A small image super-resolution model, trained from scratch.
Model: 4.05M parameters, 48-pixel images, norm instancenorm, activation leaky_relu, widths [96, 96, 192].
Training: muon at rate 0.01, batches of 256.
Rows from block 2 of a small image super-resolution model, named by matrix and row number. Rows with one number belong to one channel. Each number is 128 + 32 x the weight over its row's rms, rounded and kept within 0 to 255. All counts start at 0. Numbers have three digits each. After the name is the row's rms in percent of the matrix's.
After each channel's rows are labels from the 100 images, of 14848, where the channel reaches its highest value: "strongest on" is what is common among them. Only what is clearly more common there than usual is listed. The data: capsule endoscopy frames (Kvasir-Capsule).
# convs0: first 3x3 conv (model.enc.0.2.convs.0.weight, 96x96x3x3, each kernel summed), inputs 48-95
# convs1: second 3x3 conv (model.enc.0.2.convs.1.weight, 96x96x3x3, transposed, each kernel summed), outputs 48-95

convs0.27 093:140103136070109171089132177124085120142116079152139137080146120097092103132121107075170117100158197103125084104105120127146096058158142128137122
convs1.27 129:115137161096136066134142142173130098090135208147172128183149137144158163162161184111159180146101120129157135123116142102130146145174129168124194
strongest on: finding: ulcer

convs0.68 084:112094087169138115108135200077085085136223167114131113133181149057088083137083178111085088163137139102122089130142155127095082114153142050063118
convs1.68 090:149150139129134141139147059185114081130082074160070106114091120104129135130176128163119127133092034166104154070080107079092117176068140131158100
strongest on: finding: ileocecal valve

convs0.32 114:108104155079127128107103107080100124114152134175084100156096078135112112060165146106126143107167162099079135187101166108200139174111125180133130
convs1.32 106:171109126132151045103109098151175144127103140129115119085106114099138137140111102140142137141088184107112167074167136161133087173103081027144129
strongest on: finding: ileocecal valve

convs0.72 110:115125070068161124088137217193091100131173098121148106142104143123113113153121139106105135122161152151120132191111160177105106176115137153129130
convs1.72 116:125174128171088179128142079114177145110132101058213171117166125172128118153156175179095112151116109152122104150139071085095159127152157141079065
strongest on: finding: ileocecal valve

convs0.93 096:083110192097137146135098117129142112090116112166158121152099156110091130166143119071117196140135130146151115128133166135144153179126118112172174
convs1.93 095:187177116151132138118162119125112081120149135098167118164143057129086143126168142130120089138099100103124126166153107112102166105128206181127110
strongest on: finding: ulcer

convs0.11 103:096084122123205135137128168109165107125199146121121145145126163087093137142117101130147148160143093127135105107134052126070118108128061104126127
convs1.11 089:115098147134101154110125059178095134065069099172149104095116149079175088207129104101091162127150067134091119135061161092106145097138138130136118
strongest on: finding: ulcer