python train.py --arch="unet" --model="image super-resolution model" --dataset="capsule endoscopy frames (Kvasir-Capsule)" --train_examples=42238 --image_size=48 --crop_scale_min=0.7 --horizontal_flip=true --task="super_resolution" --loss="mse" --scale=2 --norm="instancenorm" --activation="leaky_relu" --pixel_unshuffle=2 --widths=[96, 96, 192] --blocks_per_level=3 --block="basic" --dropout=0.05 --attention=false --upsampling="nearest_conv" --init="kaiming_normal" --residual_init="zero_last" --optimizer="muon" --muon_scale="spectral" --lr=0.01 --momentum=0.9 --nesterov=false --orthogonalizer="newton_schulz_5" --adamw_lr_other_params=0.00083 --grad_clip=0.5 --steps=10900 --batch_size=256 --epochs=66.1 --lr_schedule="wsd" --decay_fraction=0.3 --final_lr_fraction=0 --warmup_steps=540 --weight_decay=0.01 --adamw_weight_decay_other_params=0.05
Rows from block 8, named by matrix and row number. Each number is 128 + 32 x the weight over its row's rms, rounded and kept within 0 to 255. All counts start at 0. Numbers have three digits each.
# convs0: first 3x3 conv (model.decb.0.0.convs.0.weight, 96x192x3x3), inputs 130-139, a 3x3 kernel for each
convs0.0:020080100077107122085107100147122104166141119159142137112158141169183106096083073178150120157109104134091076142086098166046093149059114103117143102139119159159206112129126170110071155138046103130169133161114104113119109125111135178121137118091130189176142147129099080156
convs0.1:154163149135070151033049129121126131188157146105124127124116078110123176193178175158121130187122167152109172061094125126136115126159107094097131208190169176204183174129088163070140151142130155139124106117141075139153162162140188185154102090181114084093083073115089149141
convs0.2:145145176134076128139110126119144144127224141088153104109093147128153199119149109118118109113117083105112179104102110146153193098240133152197205108111167144111095177172165179160008146121069103150105112093115159128131136126120111109073147130126106185018140163109130202183
convs0.3:128107125108109197143098085133112170126162115120088060203121169136188196110110143105093130165137130167136143143054100190133072151196119111126041165120158183167168140122153148074191131024121131123111107070084100065106157104114120135189046099149118043018107071118165146129
convs0.4:116125167162164131158166108142137108123164080090107078159109109158131143163166097108154093118148136124117092128124080129119127152141143103097109060079098095129095133083147133071095110113164103072112096099089096113101120114101097103124113098148173066120178130094062114125
convs0.5:127060147153119083095082166116156131168142124197138104152059122148160109092096134138143136159052128165146149162097075140102026143185154152127138134191147113144143129141141148145132062181077132116147146126123108134078151141127142135148075124174115097064189171068107134117
convs0.6:091101120091074158140104141085131103160134112065095039148104117123051145152117176119103105175135096165120091105100123114103105151164117136121087116119057130157103130120153105137194120161106139125124115163161142144139124118152128150181098206169125178138134089170095098123
convs0.7:154137149104222136094114164123154099081165119143143104142141152147181176123092126129155125115109146069149107110168207193226120158213173088131068076188144143138129143076144128064132093154135110078143155112134121099153093076107113125092143121116138118169176059093075161149
convs0.8:136149124134219096132069144137094098111102113119136168152123065118132070155157043098129137153199113170158139110137150098155138119124084091121110134079155108142122173107108146094154107102073124144146079112154169121122117195154140169161095098115117109133108079145111110167
convs0.9:125125170072123169121147154162139152136164123121100109140197153088130182094133105088105114157074132130176131067155143189186157226216123066095099134141051151159101081065116070122126152154071133150141121069066178100148160172093111113114087125118188147106105120079130135067
convs0.10:142083133149109181058072084114133146128165152094174133087156114093111153151102158110168079104173105134135068127166058118131058123153123123111129168129124096073106161166121161113081166138185172109130132116212131087152130126157138220227110154167147147178135065151114110102
convs0.11:126167134179147175072180078109137086122179107132048113114137117085113109132162096049105151183130188167105104095049045085198157092147106144133127111147093193113117120119097167111131125193180109074169073136144161157164183173165106121215134123084100093073125061073110090086
convs0.12:124128144133164159124122111194204117161196105131094092140123150132189198052098116094125107135158124169161100095105099151134129085165133122188104136129207137142170141097099178136141146153164110155134152140164114110141105095162161162131101116120144188101158145077176134121
convs0.13:100128150053194184152194192131208151097043115135114150104105144120143124149194171114052058142109127171114106091096157067069177136126094125108045064111197115111158199129102147208091163144133170106101120136084176088106176091137083059089170095073099117083177137057116074090
convs0.14:122104110129165133045043048088190107102111139127125117161087136174192106164099061153160105128073161096100102154170173180050163129096143098127033141154092133075084182114136081116099108151013131096134124141097108170178065116113158156099146180114145129110139177202163076160
convs0.15:023138172138134121185091104133130129100128116111169143163143125125119158149106132102085112182175129186153162131128091064059154107160099120076052061133116090133191095086124103089107080104071128098115121126157118144139108090163090130170109100176107092065179161057174174117
convs0.16:126081149179133104221146163120117127138156086195105056169167172133214113195166158075175073081137132106128119115169112122184081167124143117139112126056142059162137143146158096116203117124136178125137102119142133107113122082090124066125161103120126105084063008068067050052
convs0.17:114138094076124087182102076142123117174169093154113109186213084086142183137133139128108078092102145111176092118120088152138141101143170119161132139114112178097138098043093120148124167143128089126102137148146154101102124165130130111175199194133142063137162152099155088129
convs0.18:179106135149066120105099151155144175114134127128169118161223204145142155088115187174103108144177134115142144113122157114207166148158158138133126171134124139177126145094030107078095080067064124094111153142211158129077109121159145074121088112128129137153185138147117118098
convs0.19:128138122092150141149174136089136123148176175170145168096121126096048127147184206156168090120109127125091087087141141092123138142136152095118163108151088177128135123115131071143136099133140106144119105186212151155148148129073120070161095063182140169085191168130135132112
convs0.20:168120157131054109061110060105106132123123127123128086192137128151131182160167177158128181137148129099160104114097084038151134146167191132133139100167146082139114195099137187165117126167208089099187169102107097094103109171130118111138159159142196132137161112079145088151
convs0.21:122140052157091068158088138168143078126142156122133167138179192140134141102142161103141094109172137118180157086115173180072112125048097141122075133162089096080169239106116181139142163160103151163128170137134117096106074091083154102126156141132104168094145118088096079115
convs0.22:178169096107219124126181106155137148196153144127109098136123116145081101086124141109088123105059079184105150114120074060097066093146141127049099057145166159127080100101134098094090151111168134148141133117121113137141114140157140127129141146198150128079110089082109145062
convs0.23:095071097106133114145096135164128095195140108095098138182119100178119121106053048065096144112115108128183144120163129181087174074118180152147134091170161084179165164147144115087125065040085102161168108160110045127110191115092087112118128099093155150172164172150213161143
convs0.24:191115151160150113224136168107085142109111164111180091051149127124118136083126113156149188093124082093094107107107157103128133126048167177128147159136142123113079163148091125053146154075114160136170141163167151097119151070148157152150102151135115020081100096129085133155
convs0.25:148093076109149095096021070133139147114107143095117103117117182108065062152171105116123132126104179088105105095150158143173129131097051114151134143155143162155107105118084186221150163178157150094119107084096150146138176103140091070077131143156148026089139027014171046124
convs0.26:206235158216167119123122150161068095098081101090145139175235175172162107127106081093136142156156183141189100105134177104076118075081092090099079173086177106060127074094114125120130091072132112121155074106112116153130118117141179105058125129119070150098069101137102105151
convs0.27:094141110077101159113096104125138134123167147137126107119050123106095143135101132170130133106146173135136114179097102104135127127171124136082044077114114094143142072142185124151071131156154165119090108194055158163111205124101082096124068068068217170138198079083178065136
convs0.28:104108182109150241209255113159128128109119109134134109094000119125089121129094197143151160150100158116092104039064134140064137171046162163128122130141131130079145155154175084197163136177086103103155100096148139171139135056163109090124137104090159165088100160084105255174
convs0.29:125097098149222125179220154126090122138087152114156110085151134048135115172166143138087100148167160111087089103119123111144093161194151132133144127126130167171146135146167193170132101142202121118089094150144110138133025098104115134151116134142106073125110096151107120109
convs0.30:133130090180134060118145139168116075142099067140054144176204191113134051114110124128126100120161117129173169165142118111087098096067136105099084074080116176133101180144083145168109153115116139138155131136154085110165067172161122159144092152085120076090092055111095088135
convs0.31:140094113159060143147098134163162130143117158173112144128186075194173128130216129112144100112089153188133113159137115157121022179108051138174138107112061227116160135138064070107153137096170070136119139080166135131126161192177170247158098152125062100140127070038103045130
convs0.32:109150093161127140137079078074105113133102095108152119143171104150126085059145189152106149112070156086120134129137115169128111108085151115159111111137131133195101175122094084176165133201196119159108103087154086103146103125089149152112178114113179179185170109033162098073
convs0.33:091082149098082106127182101141140143121105109140105099183163086139195181084183133141119122082142118135052176072199089159150112151132078080109110104196112093134072119133132096051101167063092102148133141120137116119148136131155134153100173121111141115095132078121099150140
convs0.34:189102092108188190094166225167143086112120135152179079081119226064176134083117118116146091146161111135148156117161126137170162118119077145132188129160120142148122091172117120154107128092139125110150136067058096024050085161112130103104135084136166178079119140089141097064
convs0.35:097185137109079147068144099133106114104096109076131099106097104122155198097166139088086120157126174135135164141049057107115103224173167127147085118164089190133094177115084145187194144174167108144109143160144082135134118254111161207086119154156145190085156145095113085116
convs0.36:141106135167118154155155177125094124212091157133122123152149095181141115125113178124197092078087169123122097120125072116143131137094099128168154143165125170136133055117068062111129156094113088104132072105138106101095153161151129146059137196082105131149200132104101166139
convs0.37:183174125177122160091113153113092105147120130082139145106140137152098155137119151140082143135085129117158130091139152128169149116113132084153114105156119107156101098145134141117096101093094139134135126086118138163143133076136174123087173153090166116134142081066144137136
convs0.38:140195123073073071118147111102138101107147104126080092111115156176145196092104170163216128088133146111192165145127097110140112112156121125107067132166144160186124191090129194169155150166181120090128155111129154111136121128089123096091172147165112081066109076092110107154
convs0.39:087169127160149193183209238135185146154165156105155139151128072083116158108104079112170115088118080092109129037131135129095102087129090132088094126206133129094115107126070165128111121089109119150108107115127130098136124118167194108131248163178190176130167124084119150100
convs0.40:188151106154144174053126169119150112055132137135131083164171158103128186071121227173143153173106094151168102090115138124054074053068138132136133065165195166126116092071098106118148122118138108154128145201115102136143120143072051092119138167148162129101144185103059103150
convs0.41:129187079135099107147135112163046147190168145122182103126136079185141080099155113051056084077068106132187094128153179129223156099134123044112109139201188075108160074101144113047148122102167115082140141072088100094134069130104118143070120123098056060035130070120146124086
convs0.42:124131137077184103084133172145187154172143096156144125138114117166132193147237106153180093142175149163136163106079092100021160206105157138066138105095089164118149135152146157221081119182129072086110157072090154140132146124139142175176170177142157182149133121068156129163
convs0.43:143176162169164144160096155125138140108174212119157105165097137153165142135149080153112141136093061106094065088041106111076032167135057094078121130090103123171135140131076155226105155183186174119138138149188100156171073138157130101151131131140101145133101088165146137159
convs0.44:146100201114228199144230099136191093124148126099100124229239182182217203124195164111112158115139128146129106118161092093057126139111160150096073167151093152141164140160163154208188124133099103085094105100090121130086105139104107171184136090124102047127102088087181137108
convs0.45:110095115130115052095159094154136137103153111155130112135153100138113105155101129147135146146118142089096103141167152080130128113066119139095116100117165053154158106106087067214148047090158111168123135132098061137092065133117030106099146092171200201146147138076116179191
convs0.46:076129136081151140109059126154117153097155147116134123130067129208120147167132120105107143130102111101090153139138115140092183113114117117150080080097123171116119143165077114218122120139111175143086085168099130128180178120108147110096129167158157160197119144108107121086
convs0.47:074097137168102105049092120109079132142098075080128174145120108137177169109134120179141185156119181140080126128123098060174119133126123093092096062155164070171134167132156128163152131154169113148128133063131127153152056095196110146161117155114140193163101145183121126133
convs0.48:089147184101032158116194125111078168120144089110106177100116109106146148130206157158117136157083114117099114146151107148093083099070109103091076162218119143131175109115152137188172176124132204099156096118154120129158140141171131143170113158149084071041071056117144115142
convs0.49:134139085091140147092148165106128101167105115155139141103076107122173131102183088118199153110125143129122149071141097093099174083131104158136097132138116082168116114107072144121106191151130128085120151144159103112097114121091188075142096159133144064156163146135123158183
convs0.50:127145153104098057119098075105138080105164096117119094112234156076130141104088137139175166171131143139118135115109110131151171056103171152149124157123112202138152155099135127154115181159154162098110104129110125169115101064127116078086122135067158172149108144114112154083
convs0.51:079147129226146138151102134112155151150152147094156155064115065104141173118144229091099135107127184111127130131100177126069133075140190181105108151098141159085151107150116168180117176151103101148155108127121125171127118111173130124099127118154135115149154188092119057133
convs0.52:100080090095132123125113099090200136115118108118093159108077081108092058205129112144164127184165159133182172127122092107061121063095150137163146081192206135091067195133116113096119120176129119170146148097126135114122148147108136171143127079065148153127136152098192148083
convs0.53:124142130146156058102126154137099060100137055132115160099159126138158104182077087144075099157157099124113082112111152193183201165162091119108145142089122072173137204178176143206068145206121131107120161097124156127086154161219115193117113116175129123087106116106118149094
convs0.54:079137148137138143098104124071125151129087117138069088147143083183141119156058139103168143106132159142156066120145048187159038120090043157106083139117115124161140171029078116127124125133172092092055110116111145110073133083041162152143148121122127255141089084160085131105
convs0.55:172049064179127092189198079172125063154140123094168131155166120127083130110159164130044115063082076118148121148213115091148109056062115154119152092183178088133111176084057139124091123075113097103105157111152101121144138122138082136149157109142130113125139123130103094119
convs0.56:145152075170128098126158113152169159197146136178080132100136103112107086117063109143097130059128113111120120101051091112106157114123093160125121138120153176139142092096126074046095147076113126129126166085119121133139096146153024103164089162150151120154110139104122086125
convs0.57:102033080106043093120072202135149093112127111096172153054145152112200123142143102095159148194131149133161120130195190097192200122163055095132107163225124108145127048102036092117180075148144140132075114093151123106158129124185123121151124121074100085115142211081176095105
convs0.58:116141107147164184104175184142141130145128147123118138151136124065112140118149143126122131114177143129122073090157148106116138167099147103149143102113151163136147120111090162100079181134098117146083096148113132136132107145115116079099081069089095090179067120226145215120
convs0.59:085071147092073112074109173091112167132132063089125086087174132133129060183179102136179170110150160082125185044161173136125081132048046167147130165125126107102084169146133149151163108119069137103117173132102086108097112084131120102099159133201160103141119144172189190128
convs0.60:118138126138147123197154101113153153078123131081133164173106088073071175093108170111113171141162122091148174187148122133055081076095101134122108117083085099171175095150107132075150077117132087123087092168151125092148102069109124089059068137085123139169188157148218091069
convs0.61:147163118240142160152129143177106170103117056141101111145163233142241220132145139077098088147141203110103141109114072104144151107196116137159159072101130183178172098134104127080118148096152136118071126105126138143108103126151092142141130142148068093034141062075101078076
convs0.62:210174141167221191192255191139177124147219149145174115096172167170147196189217197191134143143158132154132146058145144125033079067132100136127138162202057107094146099082124143075071112082114139079130133105116090117078114104121094121113118107231110000061059045076119076124
convs0.63:152130150149115097128139110115130134130128138090074150104121118101167083112143110099191097137114180167129110126139140069255170084120096105106091129136130099223024153162138204121127127090096163122110087095129112101126102129116080106159123173148116100198090125162098137146
convs0.64:140114116127172126094129104180196099181150114100099125103128073168220110165152070120057107110132145119089103085124189097176183133117133153153172144199134130156116156097105100177163056144120125073094131072119144099039130148173068193160047178155140092118042077127122105143
convs0.65:120108146235113124098122134158186124194124094121131131183180136235255152110211165170127123171227120125155098110120079072174119142146124090156110066151104095162125153203115080084124089130138139087079152134099127076113073160117098123163095117100162135066082014086085058072