Weights of a small image super-resolution model: 10900 steps.
Rows from block 11, named by matrix and row number. Rows with one number belong to one channel. Each number is 50 + 12 x the weight over its row's rms, rounded and kept within 0 to 99. All counts start at 0. After the name is the row's rms in percent of the matrix's.
# convs0: first 3x3 conv (model.decb.1.0.convs.0.weight, 96x192x3x3), inputs 0-7, a 3x3 kernel for each
# convs1: second 3x3 conv (model.decb.1.0.convs.1.weight, 96x96x3x3, transposed), outputs 0-7, a 3x3 kernel for each
convs0.7 102:45 53 41 41 61 57 58 52 51 51 54 62 57 61 60 36 35 53 39 59 59 60 56 59 43 46 43 47 52 43 43 38 56 65 54 45 40 38 62 46 63 54 61 60 57 36 60 48 51 38 52 46 43 34 41 35 45 57 39 48 41 39 44 54 49 41 49 59 47 59 49 36
convs1.7 101:46 38 43 72 48 33 53 55 43 54 65 48 59 69 29 46 58 58 45 38 50 66 14 45 46 40 50 48 55 38 54 57 31 39 50 38 41 32 44 56 45 49 36 36 63 27 40 57 48 42 50 38 33 38 22 44 42 60 65 49 69 43 44 40 37 35 64 52 40 49 48 36
convs0.8 103:43 43 46 54 45 49 42 34 52 46 54 41 47 46 43 59 43 38 37 54 44 61 49 46 64 46 47 58 34 68 58 39 55 29 46 51 56 61 60 55 53 62 28 48 48 37 42 50 51 56 56 50 54 56 54 37 40 39 58 55 39 72 59 52 43 76 56 40 50 55 51 52
convs1.8 089:49 57 45 49 17 30 61 61 48 31 60 38 62 37 43 35 42 72 47 31 37 47 30 36 73 40 57 45 48 54 31 44 35 65 53 49 57 57 51 61 54 44 52 54 57 42 47 44 43 61 49 61 42 52 69 56 51 33 46 43 60 50 54 46 67 51 68 48 53 55 44 57
convs0.9 099:35 51 41 34 54 51 59 50 55 52 45 55 71 43 61 46 60 54 48 59 41 48 48 66 50 52 47 47 61 41 53 46 44 42 30 41 38 50 46 49 43 58 42 50 50 47 51 40 66 62 47 55 63 49 38 37 56 59 39 56 47 57 41 40 47 47 52 54 65 57 48 67
convs1.9 100:46 45 44 58 54 46 53 50 46 47 52 57 38 37 36 64 51 33 43 56 30 38 49 47 73 30 50 60 40 57 33 38 41 55 71 43 53 45 33 49 27 50 58 54 36 58 49 35 61 81 50 47 55 41 60 56 61 43 46 45 61 58 41 50 50 66 64 57 53 52 42 63
convs0.10 099:58 44 42 47 61 51 56 40 46 45 41 51 49 53 45 43 50 53 43 44 50 38 49 61 55 44 31 36 66 51 39 51 51 40 30 30 51 52 53 48 52 57 46 36 65 31 39 40 56 52 46 48 37 50 58 38 41 39 43 53 58 51 58 30 48 43 59 39 45 49 55 56
convs1.10 096:48 36 38 55 31 55 62 47 39 29 54 39 60 31 59 59 29 54 43 51 49 53 54 49 42 58 54 48 49 48 54 51 55 59 43 66 50 25 40 68 33 50 57 35 53 57 54 50 43 50 43 29 39 66 37 48 51 53 66 37 47 60 44 47 47 58 61 59 65 50 68 38
convs0.11 096:46 42 37 42 61 54 48 42 59 57 73 56 53 55 61 21 60 62 50 41 52 48 37 61 56 47 53 41 63 46 51 62 47 49 60 34 51 56 27 62 62 61 44 67 42 50 46 57 50 36 51 43 53 50 59 50 38 55 54 65 54 60 57 61 42 60 54 44 48 27 55 54
convs1.11 100:33 72 35 45 54 32 60 50 36 46 42 75 46 67 52 29 42 53 63 55 47 60 64 43 46 51 39 45 26 49 38 53 74 43 52 54 52 45 36 70 42 46 42 55 54 34 45 43 57 60 33 57 39 43 36 37 51 55 49 62 53 42 52 28 48 42 36 44 49 49 49 42
convs0.12 098:47 49 48 45 59 39 37 52 38 55 35 46 54 42 55 47 38 53 47 62 32 47 55 38 50 37 49 47 48 41 52 29 56 50 53 54 37 51 46 54 44 52 51 48 57 57 55 51 36 56 64 56 40 53 51 46 69 46 68 61 21 51 37 53 32 44 56 58 39 45 40 49
convs1.12 102:38 51 39 50 46 59 41 54 46 61 55 31 40 42 63 48 35 41 51 30 51 34 36 61 60 45 41 59 64 45 58 35 55 57 62 48 70 56 49 54 39 58 53 46 64 44 62 52 38 36 41 38 37 60 73 39 69 44 67 66 38 28 43 38 53 57 62 49 41 49 52 37
convs0.13 099:48 45 44 38 49 42 40 57 48 49 46 43 49 57 55 56 59 48 53 49 51 31 52 34 49 62 45 44 59 38 57 70 49 48 68 35 57 55 41 41 43 61 57 54 62 57 79 67 49 72 58 50 66 56 49 60 50 30 40 60 47 28 31 45 59 42 56 42 51 50 46 66
convs1.13 110:70 53 41 50 39 58 64 44 48 61 74 72 58 60 38 30 47 51 48 78 46 48 39 49 48 37 47 52 52 42 42 24 41 55 43 48 46 41 49 36 58 53 50 61 55 33 16 35 22 60 60 46 62 66 60 49 47 50 36 45 53 68 59 56 38 56 37 31 37 48 40 51
convs0.14 096:35 48 48 54 44 44 30 50 51 49 53 39 62 43 42 53 40 29 54 47 48 42 58 45 60 53 52 40 52 56 71 65 48 47 50 66 49 51 62 48 43 38 58 61 39 43 56 38 52 42 47 43 49 51 48 48 53 41 47 41 46 38 45 50 41 49 45 45 59 41 49 68
convs1.14 100:44 43 47 49 46 56 66 63 55 51 73 48 47 55 75 58 39 48 50 21 31 49 38 41 53 41 36 47 31 42 50 57 33 48 53 57 43 56 61 47 87 36 46 58 47 73 67 59 70 34 49 47 48 65 50 43 34 64 66 46 38 31 70 47 53 50 62 40 40 59 72 43
convs0.15 104:46 65 57 32 57 53 57 47 35 47 30 34 40 52 45 64 53 67 39 55 59 54 45 56 49 48 43 40 55 48 42 66 58 39 56 28 47 69 53 48 62 38 43 64 46 47 46 47 49 49 41 56 63 54 44 57 51 71 49 57 57 55 45 36 55 47 61 56 51 59 51 36
convs1.15 093:50 39 36 38 48 44 43 44 37 44 36 47 34 47 51 48 48 53 37 50 19 65 52 22 51 56 51 56 60 83 59 55 53 61 54 57 54 20 68 50 34 70 44 39 39 49 45 58 49 44 49 39 44 47 40 47 48 60 67 46 56 68 43 54 05 35 48 26 40 69 38 40
convs0.16 098:54 35 47 52 51 44 50 36 42 62 38 45 36 57 35 64 58 52 37 52 51 54 44 33 52 41 51 52 49 42 61 55 50 46 69 46 45 36 43 51 33 60 46 43 53 57 41 61 49 45 69 52 38 44 57 64 54 47 47 59 49 61 44 37 32 56 38 38 79 48 50 61
convs1.16 104:36 55 52 48 36 32 43 40 47 36 34 36 69 50 44 60 42 24 39 46 65 55 37 39 60 46 41 55 37 52 44 74 58 50 63 52 56 67 57 61 43 58 39 62 55 45 48 50 56 51 51 58 35 49 43 42 53 15 52 54 69 62 61 66 50 54 48 44 44 57 39 70
convs0.17 099:41 42 41 27 51 36 36 53 43 54 40 50 46 37 48 61 51 38 58 62 62 48 53 63 58 51 52 65 56 52 69 56 52 45 49 56 56 64 49 44 44 39 51 53 41 63 57 53 58 49 48 36 59 71 46 26 44 48 53 62 51 34 57 49 59 68 50 56 43 44 57 24
convs1.17 102:81 59 54 57 48 52 58 66 43 64 76 62 56 40 43 58 44 30 56 35 47 39 31 57 53 35 69 41 43 62 53 24 43 47 42 48 31 64 44 33 57 60 49 69 59 33 50 44 74 55 38 52 52 36 41 22 57 51 66 69 62 54 60 54 33 46 58 39 41 56 41 42
convs0.18 100:50 54 48 46 65 45 52 40 49 63 39 42 44 32 46 43 34 40 43 43 59 50 43 50 47 55 43 70 58 48 60 73 48 68 53 40 47 47 62 57 54 55 27 66 49 76 51 73 67 64 57 58 50 45 59 62 44 60 60 61 42 53 67 57 45 55 68 75 68 71 51 56
convs1.18 091:59 57 41 46 35 58 47 59 58 47 54 51 40 06 44 59 49 46 73 80 53 56 27 39 58 68 70 60 67 55 61 45 50 48 66 57 41 48 28 33 36 48 45 37 38 34 35 66 62 68 45 55 44 55 64 53 33 14 26 45 51 62 53 53 65 63 41 47 41 55 58 58
convs0.19 100:45 40 51 40 27 51 32 42 34 46 63 55 48 62 43 48 51 55 64 54 36 57 58 48 47 59 48 46 49 57 48 67 53 57 42 59 49 54 62 29 50 53 53 32 36 44 60 53 41 34 56 45 52 40 50 42 54 51 58 54 41 43 53 45 35 51 51 51 55 51 49 67
convs1.19 108:37 13 70 43 41 69 58 44 48 62 28 35 24 41 29 42 49 40 55 51 42 46 63 68 53 64 50 62 62 57 46 22 76 43 42 50 35 47 47 41 48 52 54 50 58 51 75 71 49 60 56 49 43 59 48 56 65 46 53 66 23 33 26 47 54 45 41 68 56 46 63 31
convs0.20 101:34 49 35 26 58 46 36 48 46 50 56 52 47 60 42 39 42 41 43 45 47 63 50 43 41 47 46 55 48 55 37 66 58 42 49 64 57 47 51 57 54 59 59 42 51 36 49 46 48 59 39 62 46 57 55 54 74 39 53 62 40 43 57 48 68 71 56 50 63 72 63 45
convs1.20 093:54 86 26 43 41 61 76 60 31 44 71 52 55 47 33 63 79 51 50 40 38 64 66 34 85 55 43 39 40 56 50 48 57 42 28 44 47 48 50 36 39 46 58 62 55 41 27 62 58 57 54 36 71 62 68 71 49 45 53 43 51 45 60 49 49 48 24 43 32 61 41 53
convs0.21 099:60 43 32 62 61 48 70 60 37 48 35 29 31 31 38 50 56 35 61 61 59 50 66 55 62 53 55 55 64 42 68 66 65 66 76 66 64 51 63 53 44 54 53 51 42 67 76 40 61 60 58 59 52 48 46 34 46 40 21 42 37 25 48 55 45 48 56 37 47 54 44 35
convs1.21 085:31 34 38 48 60 55 41 33 40 51 44 57 18 56 62 49 72 55 44 51 69 46 55 61 45 53 44 56 50 51 43 55 38 49 54 31 50 29 38 29 62 36 61 51 44 52 44 66 39 45 44 40 59 46 55 77 58 39 50 54 39 50 40 31 66 45 25 69 60 45 32 43
convs0.22 093:51 52 27 43 37 51 47 35 43 36 55 54 52 60 53 46 50 56 51 61 42 57 40 29 55 77 70 57 65 54 53 67 75 63 59 64 61 62 58 78 56 47 50 61 64 30 44 54 31 22 42 55 42 40 66 55 49 44 36 33 34 47 35 56 58 55 49 54 58 48 51 49
convs1.22 089:69 66 38 50 80 65 46 69 37 51 54 53 45 33 51 60 73 51 47 52 45 71 58 56 11 30 49 52 61 65 49 53 49 69 61 65 52 50 48 63 58 25 33 43 29 63 45 53 49 54 38 35 65 57 52 52 61 51 47 56 61 31 57 61 49 41 24 51 42 72 31 58
convs0.23 104:53 78 59 55 61 50 50 37 50 59 55 56 59 48 39 48 40 48 55 58 65 56 46 61 49 61 49 64 59 49 43 59 40 45 31 60 54 42 52 51 58 68 43 62 38 53 62 40 56 48 48 58 48 46 41 47 46 43 50 59 58 45 53 55 53 55 59 52 59 61 53 66
convs1.23 103:61 77 54 60 70 56 48 51 51 61 58 53 56 83 54 40 55 49 41 54 35 50 38 54 60 50 57 52 61 50 38 50 46 52 50 61 60 57 40 47 41 43 53 38 36 46 48 59 76 50 47 53 64 69 50 58 74 51 56 50 52 44 56 63 62 43 53 75 29 29 29 46
convs0.24 096:42 55 54 56 51 45 46 57 35 40 47 38 57 52 44 71 44 47 52 52 55 62 58 49 39 63 49 50 65 59 45 57 59 57 61 64 41 43 44 35 56 49 62 68 26 62 41 31 55 57 50 48 53 53 47 40 54 39 38 28 61 43 35 41 28 28 33 36 41 40 49 46
convs1.24 103:36 68 67 50 07 57 51 36 53 38 57 55 72 41 53 59 48 44 48 49 55 60 49 59 53 57 46 42 51 58 46 33 50 59 38 58 58 65 63 65 46 64 45 51 47 33 43 64 53 49 56 44 52 47 72 55 45 13 57 49 67 33 49 58 65 53 59 46 55 54 50 60
convs0.25 099:68 47 49 40 58 42 51 42 42 56 55 50 41 60 51 54 38 44 41 45 42 49 56 58 49 52 78 66 58 58 56 61 45 50 50 62 38 46 63 33 40 57 42 56 45 59 54 50 40 54 59 56 32 60 58 49 43 50 63 54 62 44 53 49 57 56 51 56 49 44 50 39
convs1.25 096:33 41 38 49 54 52 65 42 60 51 43 46 42 34 43 42 46 57 46 39 34 45 57 44 24 42 58 37 51 26 58 57 44 49 37 51 52 53 65 40 39 69 37 53 54 44 50 46 61 29 54 41 54 50 58 51 65 84 76 36 60 19 46 56 49 44 47 43 43 60 67 61
convs0.26 097:42 43 44 14 33 37 50 43 47 37 48 71 54 49 52 49 47 55 34 63 46 44 55 48 47 61 59 42 59 45 72 76 56 55 56 58 56 51 59 64 50 65 49 58 35 49 37 45 49 40 45 41 35 34 50 57 60 51 68 59 48 33 43 50 60 53 47 42 54 47 52 46
convs1.26 088:47 37 36 52 73 51 53 45 47 49 38 41 55 68 38 60 43 49 51 15 39 47 61 57 44 38 42 27 32 46 53 51 60 42 55 58 53 46 32 63 99 56 61 58 54 67 78 57 47 42 35 38 49 79 14 32 47 68 61 62 33 54 45 56 63 49 54 46 52 59 60 25
convs0.27 099:57 50 51 51 39 56 48 47 55 52 45 37 42 44 54 57 52 38 44 37 46 61 63 50 46 56 56 48 71 65 51 70 51 21 43 50 44 62 48 68 49 47 35 38 44 57 62 52 57 53 67 47 48 53 50 50 35 49 53 59 49 60 62 54 51 54 56 58 32 63 63 51
convs1.27 102:50 32 43 50 58 45 52 45 46 46 65 46 37 46 49 52 48 47 45 35 32 49 58 55 45 35 46 53 24 48 78 53 53 45 57 57 36 37 43 57 50 43 64 60 57 54 38 52 62 30 51 37 61 47 52 53 45 48 43 37 50 42 47 43 64 42 46 64 44 63 50 68
convs0.28 103:36 53 38 54 60 52 42 40 36 41 42 59 51 45 55 50 40 57 50 43 52 58 75 58 44 54 53 52 45 42 44 49 41 61 34 58 54 61 49 53 44 52 47 60 42 53 46 53 65 53 37 46 48 55 44 47 56 52 51 61 51 64 41 72 52 46 54 43 45 46 65 41
convs1.28 099:47 51 44 68 83 54 39 57 32 58 46 48 34 24 55 51 33 31 58 34 54 48 44 46 61 44 50 43 58 58 48 75 66 47 37 51 57 73 37 46 40 31 45 49 68 44 59 61 40 56 53 48 38 62 59 65 34 50 45 46 46 46 35 40 38 34 58 48 61 46 46 52